Rows from block 3 of the image encoder of a small image captioner, named by matrix and row number. Rows with one number belong to one neuron. Each number is 128 + 32 x the weight over its row's rms, rounded and kept within 0 to 255. All counts start at 0.
After each neuron's rows are labels from the 100 images, of 14976, where the neuron reaches its highest value: "strongest on" is what is common among them. Only what is clearly more common there than usual is listed. The data: photos of plants and fungi (iNaturalist).
# fc1: MLP up (encoder.blocks.3.mlp.fc1.weight, 960x160), inputs 0-79
# fc2: MLP down (encoder.blocks.3.mlp.fc2.weight, 160x960, transposed), outputs 0-79

fc1.291 [178 124 135 128 124 110 108  74 159 115 160 154  87 130 150  85  96  96  86  97  95 144 144 180 149 153  82 180 149 154 110  84 124 132 132 106 115  93 138 117 191 121 159 144 130 133 126  88 114 159 137 121  93 165 147 134 151 169 111 187  68 147 108 121  72 124 163 139 123  97  94 173 119 176 187 141  60  99 111  98]
fc2.291 [137 104 166 118  86 161 114  97 144 171 127 112 129 106 115 139 134 102 117 130 144 150 183 107 113 136 141 108 126 212 137 104  97 166 155 121 169 109 136 148 105 120 110 143 118 158 104 137  60  93 100  17 125 167 140 183 106  78 105 130 120 125  62  89  90 130 113 119 139 142 131 131 191  90 133 114  66 180 104 144]
strongest on: order Fagales

fc1.503 [ 92 132 152 132 190 143 105 141  82 198  86 182  87  88 143  98 130 132 104 130 194  84 171 132  98 157 104 133  83  97  94 143 161 117 102  92 159 133 100 165 118 157  91 136 138 131 131  75 106  99 109 106 180 113 142 105 130  76 155 140 104  96 145 119  97 104  82 112 122  97 175 112 152 167 141  88 157 138 147 184]
fc2.503 [198  98 160  88 110 119 169 130 143 126 186 107 169 159 178 158 116 137 154  79  89 148  84  65 184 134 207 134 142 155 119 106 115 120 156 149 104 133  74 113 149  77 170 127 148 108 167 138 156 102 124 143  97 148 118 154 149 145 100  96 179 114  92 154 133 135 173 140 135 175 100 137  77  95 118 115 101 124  99 153]
strongest on: order Ranunculales; order Asterales

fc1.322 [109  81 109  94 160 115 141  66 156 134 149 168 118 124  90 173 172 133 170 140 110 153  92  70 126 150 114 132 115 146 151 134 148  93 117 121 108 190  65 107 187  78  69 101  87  92 161 110  98 104 124 133 150  86 100 166 128 113 104 131 145 151 156 109 145 158 158  84 122 153 145 176  97 166 126 126  55 157 144  54]
fc2.322 [116 149 160  89 118 120 108 205 122 127  95 116 136 185 184 128  91 129  88 115 134 114 160 118 158 175  95 150 139 163  78 132 142  99 134  62 133  35 153 184  82 189 117 146 156 173 115 114 176 123 100 155 161 116 106  91 150  59 100  88 107  97 108 151 118 121 164 151 174 104 107 104 120 149 157  83 184  79 110 242]
strongest on: order Asterales; family: Asteraceae

fc1.341 [ 77  89 129 120  93 110 145  98 151  75 179 127 156 210  99 102  86 170 121 120 115  67 122 124 112 131  87 201 157  84 144 134 174 183  89 167  92 156 152 119 122 150 135 154 141 115 101 150 109 216  94 112 113 174 127 148  90 105 109 138  66  86 124 152 109 127 110 114 135 108  99 137  86 101 156 156  84 163 114  87]
fc2.341 [158 147 170 147  55 131 101 156 114 152 103 132 108 119 124 116 169  83  87 106 141 133 124  93 113 121 122  92 141 151 128 132  67  92 212  59 108 115 125 135 124 100 128  90  62  90 132 195 153  36 171 110 155 134 109 160 178 137 102  69 129 175 173 114 123  84 155 143 103 119 178 184 169 167  92  64 113  98 135 174]
strongest on: order Fagales

fc1.479 [122 132 147  55 155 115 100 125 142  74 121 108 103 132 132 214 146 181 123 156 115 120  77 183 120 140 168 138 161 134 154  99 124 132 125 107 109 129  95 104 169 161 137 118 118 142 124 114 124 196  90  80 130 188 187 106 144 147 102  96  96 124  97 124 173 113 180 147 122  95 105 162 126 128 120 121 120 157  93 111]
fc2.479 [184 111 128 153 134 110 136 148 142 233 124 144 123 110 127 116 104  98  84 139 112 116 169  98 142 131  68 102 138 159  80 154 117  85 121 162 146 148 151 148  75 159 111 166 117  88 121  99 164  77 104 132 159  96  64 159 122  83 126 131 135 158 113 142 124 102 181 150 161 159 147 105 138 141 124  99 172  67 151 170]
strongest on: order Asterales; family: Asteraceae

fc1.421 [106  92 128 154 165 129 122 128 125 109 130 130  73 150 145 150 135 113 165 141  86  97 123 133  66  98 143 115 112  97  70 142  82 153 116 192 162 144 147  86 167 133 119 158 169 163 136 163 145 129 129 144  98 134 180 177 133  88  83 155 149 177  96 175 121 152 113  80 126  70  93  94  89 118 124 110 153 129  99 183]
fc2.421 [153 133 108 111 157 117 129 115 150 158 123 149 146 182 127  88 158 176  50 108 175 127 173  99 137 115  93 192 193 111 155 136 148 125 118 109 176 159 142 117 148 160 130  99 109 154 144 113 101 137 153  85 144 161 139  73 132 164 147 140 123 114 163 111 136  88 125 114 125 126 140 107 123 136 142 184 106 117 142  94]
strongest on: order Caryophyllales; family: Cactaceae

fc1.490 [108  41 128  98 131 133 128 142  98 129 132 149 108 179  80 113 153  98 109 127 126  83 101  84 119  95 104 109 160 138 145 196 149 148  87 110 120 104 108 163 125 110 133  61 136 103  82 153 146 113 190 107  89 128 169 128 173 120 151 108 168  93  99 132 146 116 139 123 106 178 151 160 169 128 148 112 125  73  93 123]
fc2.490 [166 112 141 111  92 173 111 123 138 146  94 118 136 144 144 172  93 167 111 125  97 112 121 103 127 146 123 133 132 152  86 121 124 123 161 174 143 146  63 113  56 130 145 134 129 157 180 114 158 139 175 152 118 144 111 108 112 147 125 105 199 120 155  66  45 153 157 155 108 183 108 135 116 160 138 167 121 157 165 141]
strongest on: class Liliopsida

fc1.734 [148 164 160 186 130 153  86 132 119 170 115  87 112 126 107 144  91 177 170 106  74 122 152 106  87 169 117 135 172 104 135 149 135 194 148 114 109 180 129  70 120 162 161 167 114 134 136 147 103 103  87 185 135 142 129 156 109  67  90 149 186 126 156 173 156 165 125  78 100  69 141 101  97 146 142 122 161 113 122 110]
fc2.734 [ 97 132 128 102 187 128 157 118 129 137 153 180 148 119 125 151 123  95 127 140 125 144 138 163 191 116 183 129 119 138 161  83 141 134  90 163 154 122 132 124 112  83 120 136  95 134 106 121 155 168 165  49  80 103 141  88 151 190 122 147  78 110  93 128 112  87 106 131  85 140 146 133 115  78 169 183 123 136 137 105]
strongest on: order Caryophyllales; family: Cactaceae

fc1.115 [ 62 152 166 140 137 124 170 145  84  69 196 171  88 160 132 108 163  99 111 108 138 101  87  82  79 115 132 157 146 103 151 117 141 138  77  74 124 153 111 139 107  98 126 144 156  96 116  98 120  52 104 165 129 119  98 141 137 135  77 191 117  96 114 145 192 123 113 110 119 144 129  65 138 132 177 148  61 139 136 136]
fc2.115 [165 132  98  94  97 125  71 151 193 153  52  76 175 148 111 221 113 160 151 148 129 126  94 170 126 133 116 100 118 105 112 151  97  96 117 147 128  90 158 120 114 147 125 105 122  92 158 117 122 176 148 128 154 149 142 116 159 143 151  79 156 147 187 134  76 151 172 102  96  80 143 178  94 115  73 130 139 130 167 136]
strongest on: order Caryophyllales

fc1.448 [134 143 121 111 150 126 115 148 139 177  75 144  99  83 142 144 146 190 142 138 154 178 131 101  95 191  77 158 106 132  99 165 171 131 124 134  78 149  99 145 128 138 133 143 148 114 150  82  63 140 140 174  96 124 137  79 141  98 135 157  79 149  97 103 133 127  54  99 119 104 164 132 181 145 131  93 127 123 126 185]
fc2.448 [129  73 159 103 127 124 161 140 110 123 141  95 174 110  84 159 107 108 137  92 122 113 144 100 162  97 191 106  96 161 119  51 155 119 127 107 163 102  96 100 114 100 158 144 136 160 134 171 153  79 115 139 139 145 161 142  83 108 124  76 179  99 145 153 145 109 107 126  71 190 142 153  93 110 107 153  88  93 101 173]
strongest on: order Ranunculales; family: Asteraceae; order: Asterales

fc1.249 [183 163 143  83 110 150 147 134 124 126 134 126  92 234 134  98 166 117 149 129 128 128 122 129 103 152 128  97 144 103 129 134 116 172 111 113 142 106 116 130 128  98  60 117 106 160 140 129  92 166 153 113 191 167  90 188  74 149 125 101 176 166 135 165 202 142  96 145 174 126 151 114  95 134 133  72 174  99  93 124]
fc2.249 [132 145 109  66 109  74  79 148 156 165 182  93 136 104  88 145 132 115 150 113 146 161  69  99 127 103  89  87 110 130  99  75 142 123 115  65 145 163  77 122 137 141 157 149 138 144 149  97 189 193 140 108 143 121 142 183 147 114 150 114 136  69 215 160  74 150 130 135  87 149 109 164 160 207 134 158 121 127  76 166]
strongest on: order Lamiales