From a checkpoint of a small image captioner: decoder activation gelu.
Rows from block 3 of the image encoder of a small image captioner, named by matrix and row number. Rows with one number belong to one neuron. Each number is 128 + 32 x the weight over its row's rms, rounded and kept within 0 to 255. All counts start at 0. Numbers have three digits each. After the name is the row's rms in percent of the matrix's.
Before each neuron's rows are labels from the 100 images, of 14976, where the neuron reaches its highest value: "peak at" is the part of the image that holds the peak. Only what is clearly more common there than usual is listed. The data: photos of plants and fungi (iNaturalist).
# fc1: MLP up (encoder.blocks.3.mlp.fc1.weight, 960x160), inputs 0-79
# fc2: MLP down (encoder.blocks.3.mlp.fc2.weight, 160x960, transposed), outputs 0-79

peak at: top left
fc1.521 137:111055121105154122135094120125143095132183098185117137145130136140176134077103105146118122161139097245081155148050137127073108118097167202112109161103123100181139097110123163084122143164132090125119154157119162137073147103127145162127174088
fc2.521 150:116175136151107087138152115118083158107167097139080194110108105143124143133123128118091068118118181079127081125136074115189131097112094154132134145101177111099199116170120114137167099079125161132077169091138188142171145207155152137144103177

peak at: top centre
fc1.326 071:127114153088077134136103157142103083119161099129142194185125124147124184155117089110146105170062091142160121134137123113167138124069049155128093134125102147074137096175167075117077142110094170141128121135138154158131057114125106084137082133
fc2.326 068:090123151143130157145138141125116086121157101083122095101112120113035136095170046096199158163168116078130173105076111175112144155160169077144109085125130127159163125070174161114149111161121084179110113129152089100156132121145132105089099101

peak at: top centre
fc1.658 062:143113137106108137112161124157172126139124107120149125135102125134055131164099095099156126154152099139137073114080096144191147131149128115091124092117073148125125074145112129101065135126097091147114121158075164097148083125099103006138114125
fc2.658 059:089137105139151146070079152100051071108121165129125157154198111157122129135150167140139108166074113064130173128140177137095153115107164120143114127134091168157111118143170083143192139132157119096075155103159124151142142152133083152110052142

peak at: top right
fc1.45 061:161133140143135127130148156129131144186133146160103103130164105050120093151129090149132108174121182137086128106175173093074070070104154151099167102135154105111117188162149121126118154113107164141047102157147135187136151131175125136204126159
fc2.45 053:112123085129162129121140097081117105073085124080151162124158124195139116082122177096080140076110097117117128182101115107152182114127175128161124198082082151136159080140158171138168094160159083081191117092126113080107172184098133126080131103

peak at: top left
fc1.365 058:192133104128091123143090140097113130161151159147185113129102124087126140136093142148077152142132126108121147154082139155075145095065099139160111120162136141130147121149168120128138176104161073115141132114169142130120098129106082183111155106
fc2.365 056:107158147141128125137137113143162109107107069123101155142158138148131165084132136065140091105135109160146112130150165099149108128192117127106136147115083076127108163097089194141122111135140168162084123126042130161153193109124191092130124118

peak at: centre
fc1.152 053:166166142121127084122135129135124128075116149120109149132156175067135069114111142180135101112141169116099106165095148144076153145102122091115105127122069118131129141164143080157094152086084100109022159120121113200124108144125078131100180079
fc2.152 051:150103107126134165157178085158096093176156138155134126117142120128123136137108118107111111177138084146112153091155099109167085109152151151166073125117137124188131119117133142130122141181153164174202108132136146089126174079136151126131093172

peak at: centre
fc1.642 049:123093103121144132161082132118090084099162133157107065101125106173087108130110120065142124145122117211171083116103136080157153104079126085072072133134176108116143147057093128137075100211142134114076146151107138089135167106111076147098081066
fc2.642 049:055143139074158190060141101171153148161094103059127151132129168053085183127150121188146155108141101071102113199102133171127113130183127123140150095118044136133115103161184115127175141125113134114135146145155144103126090107152096123120146145

peak at: centre
fc1.292 054:099047073146111148123124144182190104165165148145090104112130174157109071111125123147168107121125129137114075121140119115123071165133074061114109111135139094114086086180107146105124090164127042088104143155115172134087134090129121116112111156
fc2.292 054:122145170080173132130137106068055150108073119118150139145123086100108151194169139131067116145128145086128188131095130196119165094089157170116134123093054168161114158110195089141155162104140194118136136119135116141147132176125109125139117129

peak at: centre; top centre
fc1.307 067:122116097130085139122079137127116108092135119102176157100147111156095172130154167026126147152145097141168085155097148127148114125131072112091156101185128149141136155104116113095088098184136079143153070124098071119081099093139054146137047105
fc2.307 063:083124134075104136108157179129195150162088091129121112151109182119072128091118057156126163199112120094130206140165151114121185126103166119175084139084122142078121122165151100138163133130114136106096139101121137142174112210164098115098047088

peak at: middle left
fc1.120 210:061102236136139146166113151106133151095094139096087093124087166129120051112113094080158110142107141155154114139149082148157127137155088114144129148146117127107126159117188123091118079168105177113150111102127115141122064108099103086149048114
fc2.120 187:072097130118152175129102185101139072132131129144127148116068170151073160217195108099148015101147145118178174165169209191183149207136150111123155113105083162198148151123133103161104130153112095146123124131184130168174111114130112114106131129

peak at: centre
fc1.384 078:084080148066109098086095149120134105182159071161089132071130138105114129087127103106144135213128127173133168096073112103172117150142193098133145082132131094099123168120082128126085084187138130145138156179137096122073099135152085120128050148
fc2.384 095:126138099132155132115103130051092170091117194097133112170147120129083157151090160093126188092098173072144109183112152133068118120143109157119163178149097110134130086117152099136140167117109137087120126092164163090180178166085102092126117057

peak at: centre
fc1.126 064:169122108159110117121126123140132110121142119126131076149138160104105095098067144109137179134108102111113097158130147108220104150197136102134102115148064162164080108127125094080110149153076113111096155145136093148095133086147042058139079160
fc2.126 065:070137142136131197108157145147101145132102127128099168106193114114135152173170134200158157161124136119100156094112135110090129161104166132077146106098147130159114100192190139112152128139169142101123134183151130119128082155121140165095078166

peak at: top right
fc1.627 070:139135165112125119117100161148151079153181124169095105076107158097088097081139087145140129194156154209149112204139149137103106095112154086074156144129116123157118176148162127148162170146110140076085139143133154156080144106096131132091159079
fc2.627 078:111130092124153148120097104099136145090162084116123126165151175144095181118100157064084094123068078114097101122062085099114136084133116133150136117143145136061096077113102147171109117163133113159173127109142149105154108169126115127144088137

peak at: middle left
fc1.33 096:069151148113110130079119126113163147090123128177132159125124162140106120122123169134188131151084165100169107117109115148160134110148075076070145130154062143111154091081150112097102110131026136158128096087091070117102091106106088055112071086
fc2.33 096:102122152154141120145126164167107128163106113152145187158119161093097096168172119097138130130141113113121171140155198142170207209152122091154102140071111136127129150163113124102143099161155132108117183090156164174106144165136076149115141150

peak at: top centre
fc1.592 062:146104101102156092079166125159089153119081138149100158128146119120142115138106157115154139087081135136213072137122119110096120083088111168105136065148141155121165117130170128146064148187102103115137164153130078090151160143132121122161119143
fc2.592 062:089101149167170131118115158172166096112088117045116078096131118142123100119138125139185173137182127122049182113133143140209134146216152088139110231103096089133097104162127079073124091110110147104111158115107164147124124157140069091086107115

peak at: bottom left
fc1.565 053:198141124158103169109139174061139134115169183123145133120119087128075144115122172123098107151117088107111135111164089089078107130142091179128152132117188125099096081138177122153147173086157126120181145130122125180141129126141171189115158123
fc2.565 052:068112122148086127146138117158094146130126079138149156092172150165162091132122079133159110105170108179140125138119173164144152132088100082055129130172088128147139169161124113096127091143102092126114136099159099093175062118104096091120171087

peak at: top right; top left
fc1.758 128:178088115116133122155151133148129137159130128130129109066109103099130122094128101134139150179175149173085088138173133164082102123042169163152172138147132207105145156127129152104118163107131119147123206134104118133139131089136164139083138070
fc2.758 131:139169147089127160118118122136127092141134075125124212143126153141076095081142094144121125093095092078123108106064129108154171122159160112127131129102181111140148097131126173137145078128112095177178094120124083137167087181181123102145129118

peak at: centre
fc1.334 073:144122064125056154195100124129159124143183162097102119082138119112097117161119145102131144192135103162134145115092125120133095115090112112088105139123103124098096143103147111154082192200154086152166181153117141085098159140042146119110108089
fc2.334 072:113148171087203120121085085157110126127062062164124128182130173134124181111119084094147100117064083114144065155123129109122168059173147145111178076158089119140121118162155144101190068090157175096121122117102160111155129116175093182122108121

peak at: middle left
fc1.616 138:100107168166095114162171133146132201081198153123165149223054182123203072104135108197129113113077171092150130166125117130190120151184104127137099165131144143105084156115117121114120094130131147140125110121125139183081132109168157095100151132
fc2.616 124:163150151127120171124132154057073119137116105101073169093129153087044116164166115119125117107123134112139105119128104086077149114141107108190152122120165174163224123139128102140133164129056143109120113135150097129126084094145058099115076153

peak at: bottom left
fc1.764 053:138077117144166135132175136077189094112155153102117185104143143135133179162168151091104105157132093085075157100150086147135142141111065135156139107083242151127091091146152114097123144160117148169151126160104122166118100098127167143143085179
fc2.764 052:113152154129104173117124116196075129123123079123135106155124122103053067111091067209144131096118140184141058119074129099110164166144163091106126161139068133164170161146197122149098096113147081095104139093157107122137131128123114115108152123

peak at: top left
fc1.105 077:106092119150203135118103064171117166127187120111134057141087148171090157134122113135122135180130045097134084125165095148086084063099165122166144127090120155109120137125111133140164160064120108119076138090139133116137117107171149157121156126
fc2.105 075:161174132130031141101162196083156101077113081194118183147150111123128154081103128135159099081106191144094124140145142126133129176130120143092115099166111108146144146135139098119134115155165129195146158065083150100122165127107097133134127151