python train.py --encoder_arch="vit" --train_examples=45211 --vocab_size=1482 --encoder_parallel_block=false --encoder_conv_stem=false --encoder_layers=8 --encoder_positions="learned" --decoder_inner_norm=true --learning_rate=0.014 --warmup_steps=130 --weight_decay=0.03
Rows from block 2 of the image encoder of a small image captioner, named by matrix and row number. Rows with one number belong to one neuron. Each number is 500 + 50 x the weight over its row's rms, rounded and kept within 0 to 999. All counts start at 0. Numbers have three digits each. After the name is the row's rms in percent of the matrix's.
After each neuron's rows are labels from the 100 images, of 14976, where the neuron reaches its highest value: "colour at peak" is the nearest of a few named colours to the mean colour under the peak; "strongest on" is what is common among them. Only what is clearly more common there than usual is listed. The data: photos of plants and fungi (iNaturalist). In brackets: how many of the 100, against the usual share in percent.
# fc1: MLP up (encoder.blocks.2.mlp.fc1.weight, 960x160), inputs 0-159
# fc2: MLP down (encoder.blocks.2.mlp.fc2.weight, 160x960, transposed), outputs 0-159

fc1.480 068:490504448443513481445429512475510586463464494459499518574445508465492551494501441532507489512473455423545480537447470560527546503539459440546533460496435507438557437538487478490463523424530493456432424483452385487537471592558413414454530585504525491490467430509596450492442451455501583502483504437510391570486571577505411488577399469546522492503547499535441520436412479553511484534525474445371461551445475562530547580450468505499561580381520506468583382570435470559454506523485534
fc2.480 073:483512484615584498545574524514502428482484535529535524419525400527532505617581520400523597486492510484525487507483524528542465527455533464539473588454528508555476474470500524410535496499514461492544597507486583524521489502454598506568467437501476494453521556516484532542481436508532434474488512587457511457483483378480492497519553518448619485454469501452551481504562542465497492548504453622603503445490516401534428462502450492577438467503565596412410552474608528449503497469623587
colour at peak: orange (26 vs 0.3)
strongest on: order Ranunculales (27 vs 4.4)

fc1.625 066:358481556515462478523498460514434499462405586540474598425494578509521493463489491544529512503467506473594412388498462514476462492446470430506482467530471504485505556458446532492531384483542505456567589501509491477484483541488456489515487573461510538523477421505556484513452432511521558597562462477519450606475558612478483560573398463517521521454445559549429450495466514523411508474563519518479449554556564529464447478459465365420522548555526374480574450556568513545488486561465563
fc2.625 067:585483438558590427441540472525580496472503489464546505563462400520400459520565543464547506529514497480439538585470477569507485453594506485534498551524515484422520474542598493430494610509465495537481475542480532520420413482444459476502487434457489530440460583396454487475540474480523394494438533519473475496480419406535483483466512503416547519539531554433578466499477434544499414522390559459571491477462500501468451368504531622435572457449519593477485515508533455440581456512540537
colour at peak: orange (28 vs 0.3)
strongest on: order Asterales (28 vs 11); family: Asteraceae (27 vs 10.6)

fc1.34 056:487452557574499492483492528486556492420397520479471464480578424489508445464555597515441429499516551563495488547537485430578463535490489506599495422445523581494500583488501461481472487518558505489435495436478577492490543451520447571492482447572439516450550678446473532573494377534484511553564503440565527563471469541495512615469506500492512440489615497431438503505487450511470410557380476540499537532480485579512465481591478545533463461504428485455560511448620479479538577529510523
fc2.34 061:510518415429582628502578551588415534500521593539472535544518514478403506528525535489565494541534472454494518541554461585480391523496487471518436465536387445473418490515587441457497517502482473552500584531555509475505494422473496459496538546407523478467538444514507490432474576505543424559456513508426466589544487532546446363496465480513525490414413535502450445486554526521528541434525569410407411553456510543429497479468494504470520632528560517491499509591432474448471512516528471
colour at peak: red (52 vs 0.1)
strongest on: order Ranunculales (26 vs 4.4)

fc1.720 049:502512518544523519540480464508571579456446536502514485473595597451565442470562506461550490507507532561495512401521537551607527444561540501496541437645558541593479464474544486491511353533509422517456465463470525485479533497570498501568567450496505510464516487527406475479427526583498575561542520523525460620497506605450459599521401479530504475462550473458459538510467380586476492449454520525509506602481541603536462498475527450528596431509473512453516491468443439490496606514481530
fc2.720 046:417454402539479430490454538504399518478477489541424549491487526532443492493502541515454437493487452421439473526448433527455470481544484454540449489392444511488538487562549439451492559453503480429464587499522496521556478425453471485407412582514468437573493625532537506501591420491566382512470469453479536479493482441571508431472543413435618573458412552546515494435460552541533476522548520459461446480493458481490546421516467540435403541525465519455539503606571521474534398506485466
colour at peak: red (56 vs 0.1)
strongest on: order Ranunculales (25 vs 4.4)

fc1.276 075:442513527424529466568512465504423564462379565472460525454587485509525425447561468575509432458526571436493431477513463530564457450487559514551473492572534551477498434487396463573576462528473483495432407458529471558501530550544422563540575484546526548570439571421491477478478531550468589525534489506474545589412503641460479580462531448480489469466544481461516473574471385608478516451492487575518530488544529475491431500463551473450437423543524488473547507419520518547526529539466598
fc2.276 078:567444477573483518512562480512515494541548462581517566455487538480485494546506558467400560484517496541374531522396443519489471511608454485523535540433451474613517535507573400450443505458480515480542580528525498514440451465475562462507368591470417513405510458506460493546525453527501465528491497474430491447552491467635497433555475470566510556499481528562493568416452556576439455456438502504406476544471503491490493485547483535476549620523481509438500489611553455435487408440552444
colour at peak: red (43 vs 0.1); orange (40 vs 0.3)
strongest on: order Asterales (38 vs 11); family: Asteraceae (34 vs 10.6)

fc1.139 051:554545513501525480496520500457447516539515510455442430550554608478508493430514513524484423596483480559437490493543524560458497560397589514545505519475431462488522488470528473418546513498531404472444414489617419563488505606497522463528445564493594485455511504477497552527535557557449493496528486538490509476531530449610431453371649489405389375550489482548484512462463529498521552531537441517444380516521397512526459534420533540462562508539490509480497536498461559539484457540547465
fc2.139 052:504501475449379460504468435474489448513555493561606516456413436540517438554487516503514482435618494466542557478494501549492473425534388524439531476461525512517480491480458504504386486498558509496541501444423491435492442383515512509456611546482522493570495487523592471486504454458583549545524508457528450483512444593409594554541432541535514615464503504472539538479567459457482481412502517480556644508532487489439539416440416480613392468462439474512438526471502525506456464467475472
colour at peak: brown (96 vs 35.7)
strongest on: order Caryophyllales (26 vs 7.9)

fc1.226 089:508461463411552481425434534466462437463458472477459535420504469517624580555514455501548474480540484458571403498492477428527537587498545459475488474526461465562515420434484540454535452497451409433441468444470544421494517512532511460433531569484627467529512551503535518513520496477558486497481565509537417490499504457621489563479574509474571429501453578549513497424429496418560506465446554544460512504517465490591461473395452503497456509486471597429560498505378599423494471613458482
fc2.226 092:505485581535438531506478537388575567520553572486483524431544516517414477519557513521467537432486564522485440454427505572582431434457388523514557559565514516551601541609472470486423532505528551454493588493550476549515512559561514487584521469522481619512442459478549508511436554506473441443476555476429492503539465478392537437495485470580516504489583466513542553505574484553487525538571484615462511498460493513466535548477468503570415525437557489435534537568550493521391519515607414
colour at peak: brown (91 vs 35.7)
strongest on: order Fagales (26 vs 2.8)

fc1.284 046:406459513538593523492539475541425500474445489561467497502549493535573486436530479523509502509502620560525463440602522478460501507496478508542532426496506499495544568409437584515620475476440535522495425459423448567473507505524435522510493569572505582516526605526507499475553565516478508579538491461396535526405533560535473500454519482509458513471556461526442519471492441504455524514493467503538503419505490489587612413356401474585507641435457497507537451488461423401470479527552533
fc2.284 044:519521441481494514528494490524534552454560517513518481559541485539523471535488598478469545473507494446458538527528430484553479476444472505533490592461487532569523434514575387460512558485636500488537524521561465436504445580475558477523561494319439511451507437464548527521428511496540491538451573483482492498600444482499553497589512531470482530457462625493504442553524571533497402600441442561479484507504474621448420573588489463427439403555530514476458559525556601466531461555523469
colour at peak: orange (46 vs 0.3)
strongest on: order Asterales (30 vs 11); family: Asteraceae (30 vs 10.6)

fc1.59 115:484524540515413409554433516518502460459457480460535533489578453449445563595530469427512574571526466416526468455376438522535493516396448506525452622531524464469552461527562541474453453634513540488541578512494471543566397434504435486496466497501528536581477427566523502537446475448472508516460534607479492491482489489496499548531385502492521487538497447470510531474392475459531473460560524467493501636552531452541430521475466516450527473528494526558568493500541514506502520508690558
fc2.59 104:453396468517557533456616521509554497499467431534465524498542454480392500449479458520620444505515429520522612506471548513473570552544502470552543488468462510502511545527576501504563503408477495449497510512563496527543513545575548462488516549564532451513561541450581397425548395511503491466608532432521527460463438536437519573519544487512439487544433487531483475414649534492456548577447481547453534545526520447448572404538416563552483567411512507420543573488525512469535566553512510
colour at peak: brown (78 vs 35.7)
strongest on: order Asterales (30 vs 11); family: Asteraceae (30 vs 10.6)